A small model that answers yes/no questions on an image's attributes, trained from scratch.
Training: 6400 steps, batches of 64.
Data: trained on telescope images of galaxies (Galaxy Zoo DECaLS), 22083 training examples, 18.5 epochs.
Rows from block 2 of the image encoder of a small model that answers yes/no questions on an image's attributes, named by matrix and row number. Rows with one number belong to one neuron. Each number is 128 + 32 x the weight over its row's rms, rounded and kept within 0 to 255. All counts start at 0.
After each neuron's rows are labels from the 100 images, of 14976, where the neuron reaches its highest value: "responds to" is what is common among them. Only what is clearly more common there than usual is listed. The data: telescope images of galaxies (Galaxy Zoo DECaLS). In brackets: how many of the 100.
# fc1: MLP up (encoder.blocks.2.mlp.fc1.weight, 640x160), inputs 0-79
# fc2: MLP down (encoder.blocks.2.mlp.fc2.weight, 160x640, transposed), outputs 0-79

fc1.498 [105 114 151 154 119 133  94 158 163 138 135 162  99 104 153 201 168  69 185 165 107  84 107 107 128 143 114 107 109  71  94 133 108 132  95 113 181 134 149 104  90  69  67 150 109 139 197 150 187 114 105 132 108 118 107  90 123 136 113 135 132 105 154 101 154 134 176 124  93 178 131 170 213 117  59  97 121 160  88 207]
fc2.498 [166  70 126 125 106 181 125 115 105 137 116 102 133 122 117  81  62 136 107 179 177 148 206 112  69 132  70 139 128 135 133 127 137 156 168 135 191 125 135 132 135 133  68 165 160 133 130 156 148  50 102 129 116 103 115  86 111  82  99 164 139 135 132 147  98 131 106  59 119  63 125 116 167 130  95 113 143 133 155  79]
responds to: shape: star or artifact (36)

fc1.361 [176 141 160 118 121 198 100 191 137 186 110 118 141 104 127 214  88 119 124 207 115 143 134 126 118 125 111 148  74 112 124 147 146 131  55 121 146 128 187 141 128 154 121 147 176 131 186  51  91 121 152 123 178 171 130 120 148 142  85  79  78  84  75 104 112 196 105 141 120  87 125 116 176 137  91 170 109 106  88 111]
fc2.361 [ 38  97 170 180 151  69 138  89 102 101 132 102 155 146  81  90 166 100 141  69 107 121  99 129 175 149 165 149 132 130 143 197 122 125 186  65 130  68 182 154 111 134  73 151  83 127  95 100 164  76  90 124 120 138  84 144 122 119 182 118 182 140 124 158 135  65  98 180 107 184  88  98  81 112 127  98 135 147 118 168]
responds to: roundness: round (49)

fc1.432 [164 102 137 196 115 156 119 106 151  73 155 154 190 147 100 136 164 152 146 113  99 137 131 106 192 159 100 114 121 161  99 168 128 164 107 125 132 158 102 144 107 117  54 101 132 131  67 135  91  87 136 187  94 121 182 131 120 108  95 103 121 112 120  83 139 123  87  97 187  86 150  89 166 135 116 188 115 120 154 161]
fc2.432 [115  75 130  44 157 152 107 136 180 140 177 114 122  89 127 135 106  87 137 153 154  96 144  91 124 125 113 145 142  95 228  98 140  87 113 110 157  85 159 116 138 124 164  98 113 141 165  80 130 176 108  61 152  99 129 157 156 114 127  71 124 110 156 160 173 121 113 137 112 136 135 160  92 139 133  93 212 128 163  97]
responds to: shape: star or artifact (26)

fc1.37 [128  51 121 129 156 126  79 186 111 153 138 149 130 135 197 121 154 189 130  54 107  69 232 141 120 143 183 110 108  74  76  92 127  84 153 112 125 143 116 139 109  94  70 162  96 112  83 119 101 145 155  79 100 132 126 149 151 114 156 114  55 138 107 126 171 172 111  77 143 167 103 131 100  98 128 142 100 176 136 116]
fc2.37 [113 151 138  86 130 122 146 141 101 137 114  76  72 139 107 192 111 114 122 169 170 131  70 138 126  62  90 117 131 127 196 180 142 140 114 135 112 161 159 129 101 215 126 144 139 150 137 168 154 142 113 160 104 126 115 124 107 176 113  59 169 163 163 159 105  82 152 187 124 131 146 134 119 131 137 123 191  55 126 121]
responds to: shape: star or artifact (27)

fc1.334 [147  49 132 195 105 168  86 202  98 156 149 117 176 165 119 105 158 114 127 162  98  23  88 128 113 156 195 110 123 101 112 109 116  89  79 100 165 178 134 101 156 145 175 109 122 124 141 121 124 102 157 156  67 174 138 143  96 119 190 130 111 101  86 138  93 130 153 185 138 182 126 100 156 135 190 118 133  89 104 132]
fc2.334 [164 155 118  98  94  82 206 124 130  60 160 163  88 154 165 143 114 127 179 105 149 172 173 163  90 125 108 156  99 164 140 150 119 114 186 154 150 116 119 169  70  84  99  88 159 134 103 111 118 138 129 140 112 104  99 141 163 126  76  70 111 158 118 107 149 142 136  58 127 102 138  79 142 186  22 103 101 171 119 110]
responds to: edge-on disk: no (74); shape: featured or disk (74); spiral arms: yes (66)

fc1.611 [109 117 134 119 140  90 162 143 150 152  96 155 134 125  74 111 138 103 154 100 116  96 106  98 111 126 153 123 152 166 141 105 206 198 118 168 151 131  80 164 130 155 143 133 178 153  84 137 128 107 164  11 163 147 171 114 107  88 173 110 113 148 110 158 132 143 104  94 127  44 189 104 152  71 131 132 130 115 187 108]
fc2.611 [135  97 182 115 113 108 148  27  81 146 156  70 188 159 141 180 110 167 152 114 161 109 166 139 101 115 137 115 127 120 161 108 162 121  97 153 165 147 121 134 111 118 138 148 167 151 122 146  98 112 193  87  95  71  95 161 100 193 112 126 166 107 155 132 126 103  84 140 169 151 109 111  68 168  99  96 149 201 107 168]
responds to: roundness: round (61)

fc1.630 [141 127 172 121 122 109 195 117 167 171 130 112 106  98 103 118  88  94 113 104 108 110 125 127 125 142  87  89  99 100  98  88 116 176 125 136  95 240 135 148  48 174 186 143 107 158 155 123 152 114 103 114 145 193 139 140 120 111 213 121 109 135 169 147 188 168 181 134 115 165 122 156 132 121 160 154 136  97 144  92]
fc2.630 [140 106  87  99 115 169 123 161  93  97 153 116 170 154 120 111 176 147  89  84  48 130 106 145  67 114 131 130 113 172 105 136 147  43 118 148 175 111  71 122 205 109 120  95 124 127 142  93 141 103 141  96 121  70 104 104 182 152 105 161 176 120 157 124  90 147  77  72 148 142 124  94 128 152  96 114  72 100 150 109]
responds to: edge-on disk: no (70); shape: featured or disk (70); spiral arms: yes (55)

fc1.442 [100 121 108  97 160 100 100 136  91 187 103 141 164 129 126 113 134 190 182 119 117  88 166 149  93 145 125 103 107 125 118 126 106 164  71 111 187  68 108 167 135 156 133 136  92  84 149  78 186 117 119 151 111 109 183 121 126 121 187  75  98 145 160 185 139 146 182 171 138 103 127 109 101 143 107 150 141 173 140 147]
fc2.442 [ 97 166 133 147 180 111 148  97 158 139 146 151 191 141 169 157 104  91 104  86 133 148 107 143 131 152 164  74 117 110  58 186 131 131 138 101  81 149 121 125 101 158  98 146 122 177 132 164 165 161 136  92 117  92 148 145  42 156  91 137 161 105 127 199 138  60 120 110 162 107 128 125 136 157 123 105 121 161 119 127]
responds to: roundness: round (69)