A small model that answers yes/no questions on an image's attributes, trained from scratch: trained on telescope images of galaxies (Galaxy Zoo DECaLS).
Rows from block 2 of the image encoder of a small model that answers yes/no questions on an image's attributes, named by matrix and row number. Rows with one number belong to one neuron. Each number is 50 + 12 x the weight over its row's rms, rounded and kept within 0 to 99. All counts start at 0.
Before each neuron's rows are labels from the 100 images, of 14976, where the neuron reaches its highest value: "top examples" is what is common among them. Only what is clearly more common there than usual is listed. The data: telescope images of galaxies (Galaxy Zoo DECaLS). In brackets: how many of the 100, against the usual share in percent.
# fc1: MLP up (encoder.blocks.2.mlp.fc1.weight, 640x160), inputs 80-159
# fc2: MLP down (encoder.blocks.2.mlp.fc2.weight, 160x640, transposed), outputs 80-159

top examples: edge-on disk: no (75 vs 24.7); shape: featured or disk (75 vs 30.4); spiral arms: yes (63 vs 18.8)
fc1.212:55 42 29 48 49 43 41 55 33 49 50 31 51 63 42 35 58 65 25 40 49 45 48 57 48 39 52 72 65 40 53 71 43 56 56 36 39 73 31 44 76 46 34 50 48 43 50 54 63 68 45 52 61 51 35 65 31 47 55 65 61 68 50 51 33 48 51 45 65 46 60 35 56 59 61 27 61 57 44 64
fc2.212:47 59 77 29 31 28 74 50 56 79 57 57 41 56 51 58 38 32 58 40 58 39 66 54 56 55 25 55 26 67 43 44 54 31 49 48 56 41 61 33 42 61 71 58 51 56 50 42 44 40 77 43 51 43 44 46 48 58 38 35 29 60 51 56 56 47 68 48 61 45 41 52 47 51 51 71 59 47 44 78

top examples: roundness: round (58 vs 20.3)
fc1.398:33 47 60 48 42 50 54 50 61 32 47 38 33 58 60 63 44 59 53 52 25 53 54 50 59 43 28 57 57 54 46 68 52 40 65 49 54 80 63 58 58 40 62 48 75 35 50 42 46 46 60 57 68 59 42 44 53 44 36 68 32 27 16 46 48 51 47 64 60 67 42 55 56 42 51 67 44 52 18 42
fc2.398:63 52 58 62 47 52 51 59 44 69 62 49 50 41 23 47 63 47 29 44 62 28 42 61 26 44 36 47 44 40 42 51 56 65 42 54 47 38 33 53 61 39 40 54 57 59 32 31 45 56 47 36 56 41 65 62 29 56 49 50 59 34 62 55 56 43 67 67 40 48 55 49 32 67 35 28 50 49 69 47

top examples: shape: featured or disk (62 vs 30.4); edge-on disk: no (60 vs 24.7); spiral arms: yes (47 vs 18.8)
fc1.346:59 46 34 55 27 71 44 53 44 40 77 24 60 52 50 46 34 69 68 75 47 64 29 71 45 59 42 63 79 28 56 63 37 54 69 63 58 46 50 57 39 33 59 62 37 30 47 60 42 54 52 58 47 52 46 42 30 54 56 58 38 39 42 49 64 43 55 51 49 40 34 39 54 47 59 42 42 62 44 74
fc2.346:44 61 65 44 57 24 53 64 65 66 35 68 26 46 53 31 50 40 61 45 52 32 30 45 38 52 45 43 33 48 41 50 34 49 30 44 70 61 47 49 72 57 52 45 55 67 50 41 40 40 64 46 68 45 53 62 52 51 45 41 41 50 60 47 43 55 43 58 55 58 57 48 49 55 51 59 71 58 66 64

top examples: roundness: round (66 vs 20.3)
fc1.102:50 69 56 56 32 60 37 41 43 33 71 47 60 50 66 35 48 63 71 53 54 52 25 57 40 45 57 47 37 67 59 43 56 38 47 62 36 53 66 52 77 40 49 57 54 45 52 17 42 64 29 42 51 39 26 54 61 59 45 53 64 64 41 74 62 50 24 45 71 51 33 52 51 53 59 41 38 45 33 41
fc2.102:25 26 74 43 66 47 58 74 62 59 60 33 37 27 41 72 42 54 49 56 33 55 34 52 46 42 32 52 57 54 63 33 58 47 63 55 44 57 54 53 21 62 40 68 40 44 51 66 56 48 47 37 43 59 62 48 61 62 43 31 60 46 63 52 51 71 66 49 49 68 50 51 42 51 35 39 69 35 44 44

top examples: edge-on disk: yes (42 vs 5.2); roundness: cigar-shaped (26 vs 8.1)
fc1.153:46 47 43 39 46 63 39 16 65 25 49 47 48 54 39 52 65 46 44 60 29 47 35 61 63 39 37 74 45 52 58 54 57 55 46 52 56 53 76 41 38 60 74 38 61 52 38 50 49 36 63 40 46 57 54 33 31 67 52 47 40 52 53 69 49 36 67 75 48 60 59 35 47 61 47 29 61 54 53 62
fc2.153:49 56 53 69 58 41 60 71 34 68 50 56 28 40 43 42 58 61 53 53 53 59 60 57 53 32 29 56 55 30 52 72 48 53 61 33 44 19 57 33 59 35 39 55 38 63 31 20 60 69 61 59 56 27 53 51 51 46 42 34 56 43 73 33 74 59 40 45 57 38 51 37 51 51 39 48 44 44 53 47

top examples: shape: featured or disk (62 vs 30.4); edge-on disk: no (61 vs 24.7); spiral arms: yes (47 vs 18.8)
fc1.596:47 51 55 51 69 67 55 57 42 51 54 44 47 66 39 48 68 43 46 55 58 19 37 50 53 25 48 40 57 42 20 56 62 43 61 55 53 57 37 34 59 44 16 37 42 33 18 57 47 41 51 57 48 60 67 35 55 62 74 60 52 45 56 60 45 52 50 58 31 49 58 31 59 46 49 67 47 53 41 45
fc2.596:47 54 31 38 23 47 45 52 67 61 41 59 42 49 51 56 24 61 59 41 49 54 56 32 62 54 53 61 44 46 56 66 72 31 56 46 58 56 47 46 31 58 69 69 64 65 55 41 52 58 69 56 56 38 71 52 36 38 42 29 41 43 64 37 35 52 36 21 65 25 52 61 48 57 63 44 52 45 64 59

top examples: roundness: in between (63 vs 33.9)
fc1.458:50 55 56 58 39 63 28 51 54 59 46 73 34 43 47 41 56 49 61 72 52 47 53 57 43 52 36 48 61 45 27 47 45 49 35 61 43 49 38 50 35 45 50 59 55 46 43 59 43 60 72 40 31 54 59 22 47 56 51 30 63 65 25 41 74 29 42 64 50 53 67 30 44 36 63 49 43 27 17 38
fc2.458:39 49 46 38 64 26 57 50 47 68 75 46 60 40 62 63 42 46 46 61 57 61 58 50 27 39 50 35 31 48 45 72 41 44 39 54 39 33 34 65 48 63 59 44 39 38 48 63 51 62 42 48 88 30 42 58 40 60 52 67 50 73 51 27 38 48 37 47 60 52 46 85 50 43 30 42 39 70 50 75

top examples: edge-on disk: yes (29 vs 5.2); roundness: cigar-shaped (25 vs 8.1)
fc1.602:38 49 46 40 54 40 52 42 52 63 49 39 65 21 59 52 42 44 44 58 42 62 47 45 42 38 54 50 53 24 59 66 70 48 52 44 38 49 55 21 39 55 57 54 64 46 38 52 39 55 04 42 41 56 65 66 40 74 44 52 29 36 75 47 61 43 42 48 68 47 30 28 55 49 69 84 79 25 68 47
fc2.602:49 63 56 58 33 55 62 57 73 36 44 65 61 51 49 50 65 65 35 26 44 44 51 56 41 40 65 48 49 47 46 40 47 58 56 47 61 57 56 63 53 44 39 67 47 44 52 34 58 39 49 67 33 57 44 22 35 47 60 51 67 34 39 49 47 47 42 40 32 34 47 64 25 42 28 28 66 66 56 62

top examples: bar: no (30 vs 12.9)
fc1.543:40 54 53 46 50 45 71 65 46 47 59 49 19 67 48 39 31 60 61 60 57 58 60 62 31 43 44 46 57 57 67 19 63 70 51 33 60 53 63 63 40 67 51 75 37 50 37 49 48 56 48 34 37 52 69 36 48 50 43 49 32 29 46 35 57 34 46 42 62 25 53 18 37 55 54 61 52 45 30 37
fc2.543:51 34 61 50 61 38 62 61 37 55 50 56 66 54 51 36 59 44 71 26 35 57 42 38 41 46 55 41 50 55 56 67 47 41 41 59 43 66 41 24 66 49 35 42 46 48 53 33 52 38 40 72 59 70 34 50 51 48 69 71 54 68 41 49 53 75 50 47 40 67 46 49 66 38 36 52 29 32 48 59

top examples: roundness: cigar-shaped (40 vs 8.1); edge-on disk: yes (36 vs 5.2)
fc1.413:59 58 46 62 45 32 48 59 62 44 57 14 34 34 45 51 67 51 38 47 49 42 53 53 60 41 70 53 39 39 49 50 78 39 56 23 56 52 48 58 46 59 45 55 53 41 35 39 53 17 52 48 66 34 51 46 53 34 68 52 45 59 48 57 53 46 47 71 44 65 87 56 65 39 54 48 43 51 44 67
fc2.413:35 56 51 59 62 58 72 62 46 47 50 49 56 56 49 55 36 67 55 63 50 51 59 66 44 46 42 47 49 51 37 62 66 61 64 37 51 60 42 39 56 52 65 47 54 66 49 69 40 62 53 64 42 59 59 49 29 61 50 42 53 58 38 39 32 47 59 29 56 29 28 54 57 63 43 40 60 60 59 24

top examples: roundness: in between (61 vs 33.9)
fc1.463:42 53 17 45 54 48 44 57 34 57 76 63 53 69 36 36 44 68 45 46 50 64 45 44 34 46 60 55 61 45 62 46 58 56 60 61 05 47 65 71 58 23 51 57 43 26 39 64 52 31 42 44 54 62 60 39 66 66 60 55 34 49 48 32 66 57 61 51 71 51 57 60 40 55 54 42 64 33 42 28
fc2.463:54 31 57 36 41 54 49 36 54 65 53 62 61 50 39 63 62 65 63 37 51 40 50 50 53 48 52 43 27 74 62 42 55 62 45 32 61 50 48 36 56 44 72 42 45 52 52 45 50 63 37 59 35 43 55 42 61 57 30 51 52 31 21 57 44 57 69 41 36 49 47 59 42 40 57 55 51 61 36 60

top examples: shape: star or artifact (31 vs 1.3)
fc1.155:63 61 42 63 40 41 52 34 48 53 45 36 54 35 40 58 57 38 51 52 47 46 54 60 51 24 31 39 76 32 33 62 45 51 46 42 40 46 36 36 73 36 57 30 59 63 56 36 56 43 65 39 40 40 60 27 52 48 45 40 38 70 57 35 41 62 58 55 54 54 42 46 78 44 38 35 31 68 50 37
fc2.155:41 54 63 46 32 54 46 40 56 62 58 69 60 30 50 57 49 36 57 67 32 62 53 44 35 56 70 55 53 58 58 54 39 31 34 59 54 38 71 65 64 49 60 53 40 59 64 69 48 53 62 44 55 69 54 40 52 37 52 29 52 46 61 55 52 56 63 66 57 61 21 60 38 56 56 55 64 44 65 46

top examples: roundness: cigar-shaped (42 vs 8.1); edge-on disk: yes (35 vs 5.2)
fc1.195:48 39 67 55 49 78 58 48 51 33 43 52 47 38 53 45 45 44 58 55 57 59 45 45 45 40 71 26 35 47 28 41 79 45 68 58 50 59 34 56 52 86 54 50 50 37 49 70 72 49 70 43 19 45 72 66 57 44 63 30 56 58 46 65 44 50 62 22 36 50 52 44 25 44 64 36 34 64 28 55
fc2.195:49 50 36 51 45 32 57 49 63 55 54 43 45 61 29 34 50 65 62 44 49 56 52 49 49 54 51 41 83 40 68 67 44 43 47 36 38 43 54 64 41 57 46 30 55 60 52 58 42 58 23 42 58 71 52 44 37 51 45 84 60 51 47 31 69 54 27 61 58 41 75 51 46 54 46 70 70 43 59 40

top examples: roundness: cigar-shaped (34 vs 8.1); edge-on disk: yes (31 vs 5.2)
fc1.620:37 51 49 53 35 55 54 48 55 76 23 55 57 51 24 58 41 32 39 46 36 67 53 55 53 42 21 36 43 43 52 31 58 53 48 41 49 46 67 59 53 52 53 40 45 35 50 41 41 43 80 33 37 46 32 46 59 54 47 49 48 47 27 48 51 55 51 62 47 59 47 63 42 46 53 40 46 46 50 73
fc2.620:63 60 56 48 75 34 65 64 48 40 77 22 33 41 66 50 47 80 54 55 57 42 47 53 68 47 43 28 73 74 43 59 47 58 47 43 65 27 36 44 43 53 49 51 69 45 33 55 53 59 43 57 42 50 45 44 29 59 39 25 65 45 74 54 52 53 47 43 55 43 77 53 51 62 51 70 34 40 51 53

top examples: bar: no (30 vs 12.9)
fc1.104:51 45 47 64 48 19 29 62 44 39 23 52 54 44 44 65 56 55 50 56 53 49 43 24 51 43 20 36 53 53 54 61 46 43 54 49 51 55 65 33 60 56 68 25 56 58 54 52 31 61 43 62 41 49 30 40 77 50 38 59 55 49 61 56 48 51 66 49 71 66 31 80 68 50 61 52 53 63 42 62
fc2.104:36 57 64 56 42 64 63 43 56 50 69 32 59 44 61 36 60 46 49 55 56 43 53 70 62 33 56 66 61 39 52 34 58 59 44 52 51 32 45 72 43 62 42 66 58 58 33 72 65 61 56 52 42 48 51 62 54 44 34 33 32 52 43 65 46 40 45 52 32 39 37 27 35 52 45 42 45 61 52 31

top examples: shape: star or artifact (32 vs 1.3)
fc1.532:42 35 35 69 56 40 57 58 56 58 52 57 60 31 26 32 58 71 56 40 23 48 57 57 44 55 38 45 78 29 55 38 53 50 52 66 63 71 58 56 61 56 39 48 69 44 44 49 55 41 53 38 36 58 49 48 53 29 26 45 42 28 55 48 68 71 55 46 68 33 54 79 60 44 54 52 43 58 63 42
fc2.532:58 59 60 46 49 50 57 49 65 50 44 46 54 50 65 48 67 47 51 45 42 54 51 44 59 60 37 51 32 69 54 35 44 68 35 47 47 56 67 43 41 54 49 52 54 65 70 63 42 67 60 49 70 64 35 50 54 60 39 54 48 69 34 62 27 51 30 16 47 75 67 46 51 35 65 47 34 38 60 53

top examples: roundness: round (53 vs 20.3)
fc1.244:39 44 41 57 83 44 58 30 59 72 51 65 56 34 56 35 58 47 38 60 46 37 61 42 41 51 46 60 57 50 55 56 68 35 54 51 47 66 60 48 44 60 32 54 39 57 24 52 48 45 54 28 45 32 59 47 48 41 40 39 60 37 60 62 65 63 51 33 50 62 72 19 51 65 56 40 46 50 49 42
fc2.244:57 49 42 48 23 47 46 53 68 47 39 46 41 54 42 52 49 66 61 34 47 67 45 54 85 56 52 55 42 49 46 74 66 60 22 40 53 52 50 42 65 73 60 45 48 27 70 47 46 67 53 43 51 60 45 52 37 40 45 26 53 61 56 29 22 38 52 48 55 46 58 51 53 30 53 75 47 57 65 48

top examples: edge-on disk: yes (30 vs 5.2); roundness: cigar-shaped (27 vs 8.1)
fc1.261:60 50 46 59 47 47 65 40 40 40 60 46 79 53 51 62 73 57 38 36 32 42 49 40 46 30 54 60 50 38 50 72 46 43 72 43 77 48 67 46 51 60 45 59 56 58 29 36 60 40 66 56 67 49 53 69 59 45 56 36 36 29 44 67 63 43 54 60 47 46 54 62 58 34 61 41 42 38 53 47
fc2.261:36 49 39 33 53 63 45 65 50 33 67 33 46 47 36 65 35 47 53 64 34 62 60 79 32 49 44 22 42 60 53 56 52 61 53 43 35 58 58 44 48 43 71 62 39 52 50 59 54 61 58 52 33 38 59 60 46 66 43 38 46 37 52 32 17 60 37 36 43 60 37 58 42 63 56 53 64 70 52 62

top examples: edge-on disk: no (51 vs 24.7); spiral arms: yes (39 vs 18.8)
fc1.91:56 58 65 24 52 57 58 39 53 52 50 52 77 20 58 40 52 57 48 76 62 10 72 57 62 35 43 56 64 61 50 76 57 32 43 41 57 60 37 43 50 56 46 39 57 47 58 51 39 60 31 22 55 50 66 22 55 33 31 90 48 47 48 52 54 56 52 58 42 41 41 49 37 55 53 65 50 43 39 28
fc2.91:61 58 50 58 61 64 41 69 41 62 49 50 24 56 52 34 51 33 75 47 37 69 48 46 40 57 60 33 46 51 47 54 52 33 54 65 41 54 64 35 41 62 61 68 55 51 43 54 44 52 56 69 62 51 51 49 36 54 43 35 57 41 93 53 23 66 56 37 54 51 50 69 41 61 53 25 45 38 55 72

top examples: spiral arms: yes (42 vs 18.8)
fc1.307:54 49 47 45 42 60 62 26 59 65 56 33 49 44 61 36 40 62 49 80 38 67 65 37 59 45 60 33 53 39 63 58 46 41 34 47 44 34 56 64 47 31 56 67 26 50 35 46 50 57 59 66 63 50 49 62 47 59 45 59 61 61 43 67 63 56 69 57 54 32 30 53 69 42 36 42 36 41 39 53
fc2.307:38 50 51 53 66 29 40 75 45 46 42 52 51 60 38 36 54 29 41 47 58 53 54 60 53 70 36 39 43 53 38 60 59 83 41 31 62 62 53 23 53 58 45 48 51 64 55 43 49 55 52 56 55 52 43 54 62 60 46 22 50 27 64 39 23 53 40 50 40 52 43 45 19 52 60 47 63 51 58 43

top examples: shape: featured or disk (74 vs 30.4); edge-on disk: no (73 vs 24.7); spiral arms: yes (62 vs 18.8)
fc1.538:51 50 34 51 51 62 60 54 45 81 55 32 35 44 40 44 65 51 49 32 54 39 28 45 64 64 57 51 63 41 42 31 67 40 42 44 59 37 63 55 50 48 59 58 48 52 34 38 30 49 51 49 31 57 46 53 62 58 49 39 51 57 39 37 61 61 62 48 63 39 28 46 42 65 51 53 55 41 24 48
fc2.538:65 48 47 38 44 40 56 50 34 39 42 50 61 43 45 45 46 35 60 64 46 54 45 45 33 59 47 52 30 54 61 49 52 40 49 36 57 50 43 27 20 46 41 23 54 46 55 54 56 61 43 57 55 37 68 58 59 47 56 37 77 50 47 67 65 65 37 60 60 69 61 43 59 31 54 36 29 43 58 64

top examples: edge-on disk: no (54 vs 24.7); bulge size: moderate (27 vs 6.6)
fc1.605:43 64 34 62 47 58 44 48 55 65 50 46 58 55 84 53 51 68 49 49 34 41 69 48 42 43 60 61 72 44 45 66 62 34 17 60 47 48 53 29 57 48 42 55 49 68 39 54 40 51 61 59 38 55 48 41 47 42 45 52 37 70 57 39 62 67 51 36 74 62 40 53 64 59 46 56 45 42 47 46
fc2.605:62 33 53 58 51 40 31 42 71 22 41 29 49 65 27 54 52 63 45 49 61 48 37 38 45 73 28 54 31 53 58 21 55 63 45 68 49 58 52 69 46 59 47 42 32 40 65 72 48 46 41 65 56 43 57 60 71 51 56 44 58 62 34 41 38 39 60 55 26 28 64 69 37 45 58 44 56 69 62 30

top examples: bar: no (30 vs 12.9)
fc1.598:54 22 50 58 41 45 43 42 56 50 30 33 53 33 66 59 50 34 47 71 81 48 52 55 45 68 48 50 64 35 42 63 60 61 81 76 60 23 61 49 34 58 39 66 41 55 40 71 53 56 43 46 58 31 32 63 55 43 43 55 52 39 45 53 54 53 46 48 27 60 33 59 44 50 58 49 48 36 52 53
fc2.598:54 53 39 27 54 53 20 28 43 60 49 54 30 57 54 63 54 72 68 71 35 64 40 47 39 65 59 49 61 63 63 51 40 30 43 14 44 72 46 58 66 34 46 16 63 39 46 51 46 45 38 66 34 35 60 64 54 53 65 55 40 32 65 43 65 53 48 46 75 42 38 42 58 51 63 68 49 43 41 57

top examples: shape: star or artifact (37 vs 1.3)
fc1.405:44 71 36 55 48 39 49 62 47 52 27 74 52 39 55 55 40 58 53 69 47 53 46 30 85 46 40 47 47 57 41 39 62 48 45 37 42 47 42 48 40 45 46 57 62 73 28 57 58 46 45 35 45 68 15 44 57 53 54 48 55 35 30 47 61 68 49 63 56 51 59 55 48 37 56 41 63 43 71 42
fc2.405:42 45 44 40 47 29 49 74 67 48 62 34 55 48 30 39 45 57 63 47 54 60 52 54 17 62 36 43 56 59 63 46 62 56 21 62 56 53 54 49 49 48 31 72 52 55 83 53 36 62 40 76 43 55 46 52 49 51 51 48 46 36 57 41 52 51 52 54 37 43 37 39 52 43 32 54 39 63 31 47

top examples: spiral arms: yes (39 vs 18.8)
fc1.224:26 49 44 54 59 66 51 48 63 50 50 41 48 47 35 45 41 50 29 42 41 54 31 46 30 54 60 72 52 52 40 50 53 43 65 49 89 43 65 74 65 46 22 57 49 41 49 68 57 72 46 55 44 64 41 37 62 49 46 37 43 50 30 61 49 65 48 60 46 52 40 63 72 51 44 39 42 51 45 56
fc2.224:64 62 49 30 55 26 43 67 48 54 56 58 56 62 76 53 56 46 53 58 52 45 73 38 71 53 34 31 62 61 53 54 50 52 39 40 35 62 56 34 32 52 56 44 54 55 46 35 41 43 48 41 46 44 53 48 61 43 44 67 58 17 63 48 44 29 52 40 44 63 54 51 40 55 61 39 60 52 51 60

top examples: bar: no (30 vs 12.9)
fc1.126:46 47 35 37 48 32 27 23 53 28 67 49 45 49 61 33 40 59 47 51 39 42 68 53 48 54 46 32 49 46 58 74 46 47 65 32 51 42 57 38 58 32 66 62 47 57 53 50 41 39 47 66 44 21 62 69 48 56 50 50 45 34 67 50 52 56 59 53 41 41 51 40 63 35 56 42 43 58 28 25
fc2.126:48 49 66 43 52 87 48 54 51 65 41 51 43 58 28 50 63 46 43 44 49 49 50 42 22 48 53 90 56 49 53 38 57 62 27 52 57 39 46 45 65 58 41 44 56 45 57 69 65 46 62 45 46 83 44 76 35 37 61 58 56 61 50 48 37 56 45 54 75 53 53 64 42 57 47 56 49 31 70 64

top examples: edge-on disk: yes (39 vs 5.2); roundness: cigar-shaped (34 vs 8.1)
fc1.154:66 43 41 40 38 66 53 29 45 55 38 53 52 68 34 67 37 45 47 52 24 70 60 47 35 34 45 73 48 54 50 37 44 65 46 59 65 30 53 57 47 51 72 58 54 37 26 42 50 25 34 47 34 45 37 55 55 68 40 46 33 36 55 57 60 82 40 62 53 42 36 44 43 63 34 54 36 38 46 52
fc2.154:64 47 50 55 51 43 62 67 51 60 79 57 42 43 47 18 59 50 60 52 56 48 38 48 31 38 49 44 35 37 39 39 43 46 50 44 52 44 50 28 60 60 51 45 67 40 67 54 61 56 50 46 74 54 36 29 25 27 53 37 61 48 54 55 60 54 47 48 63 13 59 53 55 37 51 51 53 57 58 50

top examples: roundness: round (49 vs 20.3)
fc1.341:53 62 55 51 62 64 61 62 71 66 51 46 49 37 70 65 49 55 46 61 72 43 68 48 56 41 41 37 45 43 45 63 41 45 56 36 54 51 54 59 55 71 59 58 47 42 52 58 66 42 47 55 40 26 56 35 40 58 45 56 67 38 20 58 52 60 48 60 75 50 58 50 64 27 62 50 57 59 29 31
fc2.341:45 46 76 38 50 62 43 31 51 44 48 53 47 30 33 53 57 38 38 40 56 41 53 48 49 47 38 55 59 57 66 30 55 52 38 58 43 40 32 50 34 40 27 47 50 45 39 55 36 58 58 35 52 43 55 45 50 45 68 62 37 39 53 48 50 70 45 60 36 64 44 81 08 35 37 50 39 45 67 59

top examples: edge-on disk: no (81 vs 24.7); shape: featured or disk (81 vs 30.4); spiral arms: yes (71 vs 18.8)
fc1.514:52 37 27 40 58 48 54 37 63 44 44 63 54 34 52 36 39 56 55 46 61 37 57 75 50 42 43 46 65 52 44 45 58 50 52 40 46 56 56 59 52 22 50 46 74 35 35 27 41 34 41 53 44 52 37 42 55 39 14 61 38 61 46 49 49 52 66 59 59 40 58 58 66 72 40 53 39 61 35 54
fc2.514:49 59 42 55 39 38 53 82 46 48 55 41 45 54 38 65 44 42 56 47 55 52 47 56 36 57 70 35 32 35 36 19 49 29 45 74 75 52 36 42 53 72 54 61 32 42 57 53 41 55 61 51 59 45 46 54 50 62 49 57 55 52 40 41 62 56 72 47 44 49 57 56 35 56 61 65 57 51 79 60

top examples: edge-on disk: no (79 vs 24.7); shape: featured or disk (79 vs 30.4); spiral arms: yes (68 vs 18.8)
fc1.61:37 46 25 37 49 46 77 42 58 59 58 35 59 54 63 26 22 73 47 47 50 52 39 53 67 55 41 24 72 46 44 43 68 30 41 55 50 48 61 26 62 65 62 58 41 49 60 68 29 43 56 39 29 48 61 55 62 42 62 39 61 72 53 45 51 50 40 55 64 70 38 51 54 40 58 44 46 61 50 64
fc2.61:45 60 68 51 67 51 31 65 73 31 57 33 43 60 33 50 67 21 58 45 47 42 52 44 56 53 46 47 23 54 48 41 47 70 60 31 66 62 37 68 46 36 35 57 70 37 31 37 60 43 53 39 33 50 44 72 59 51 45 59 53 34 56 41 58 58 48 51 34 34 58 58 31 79 47 29 57 52 52 34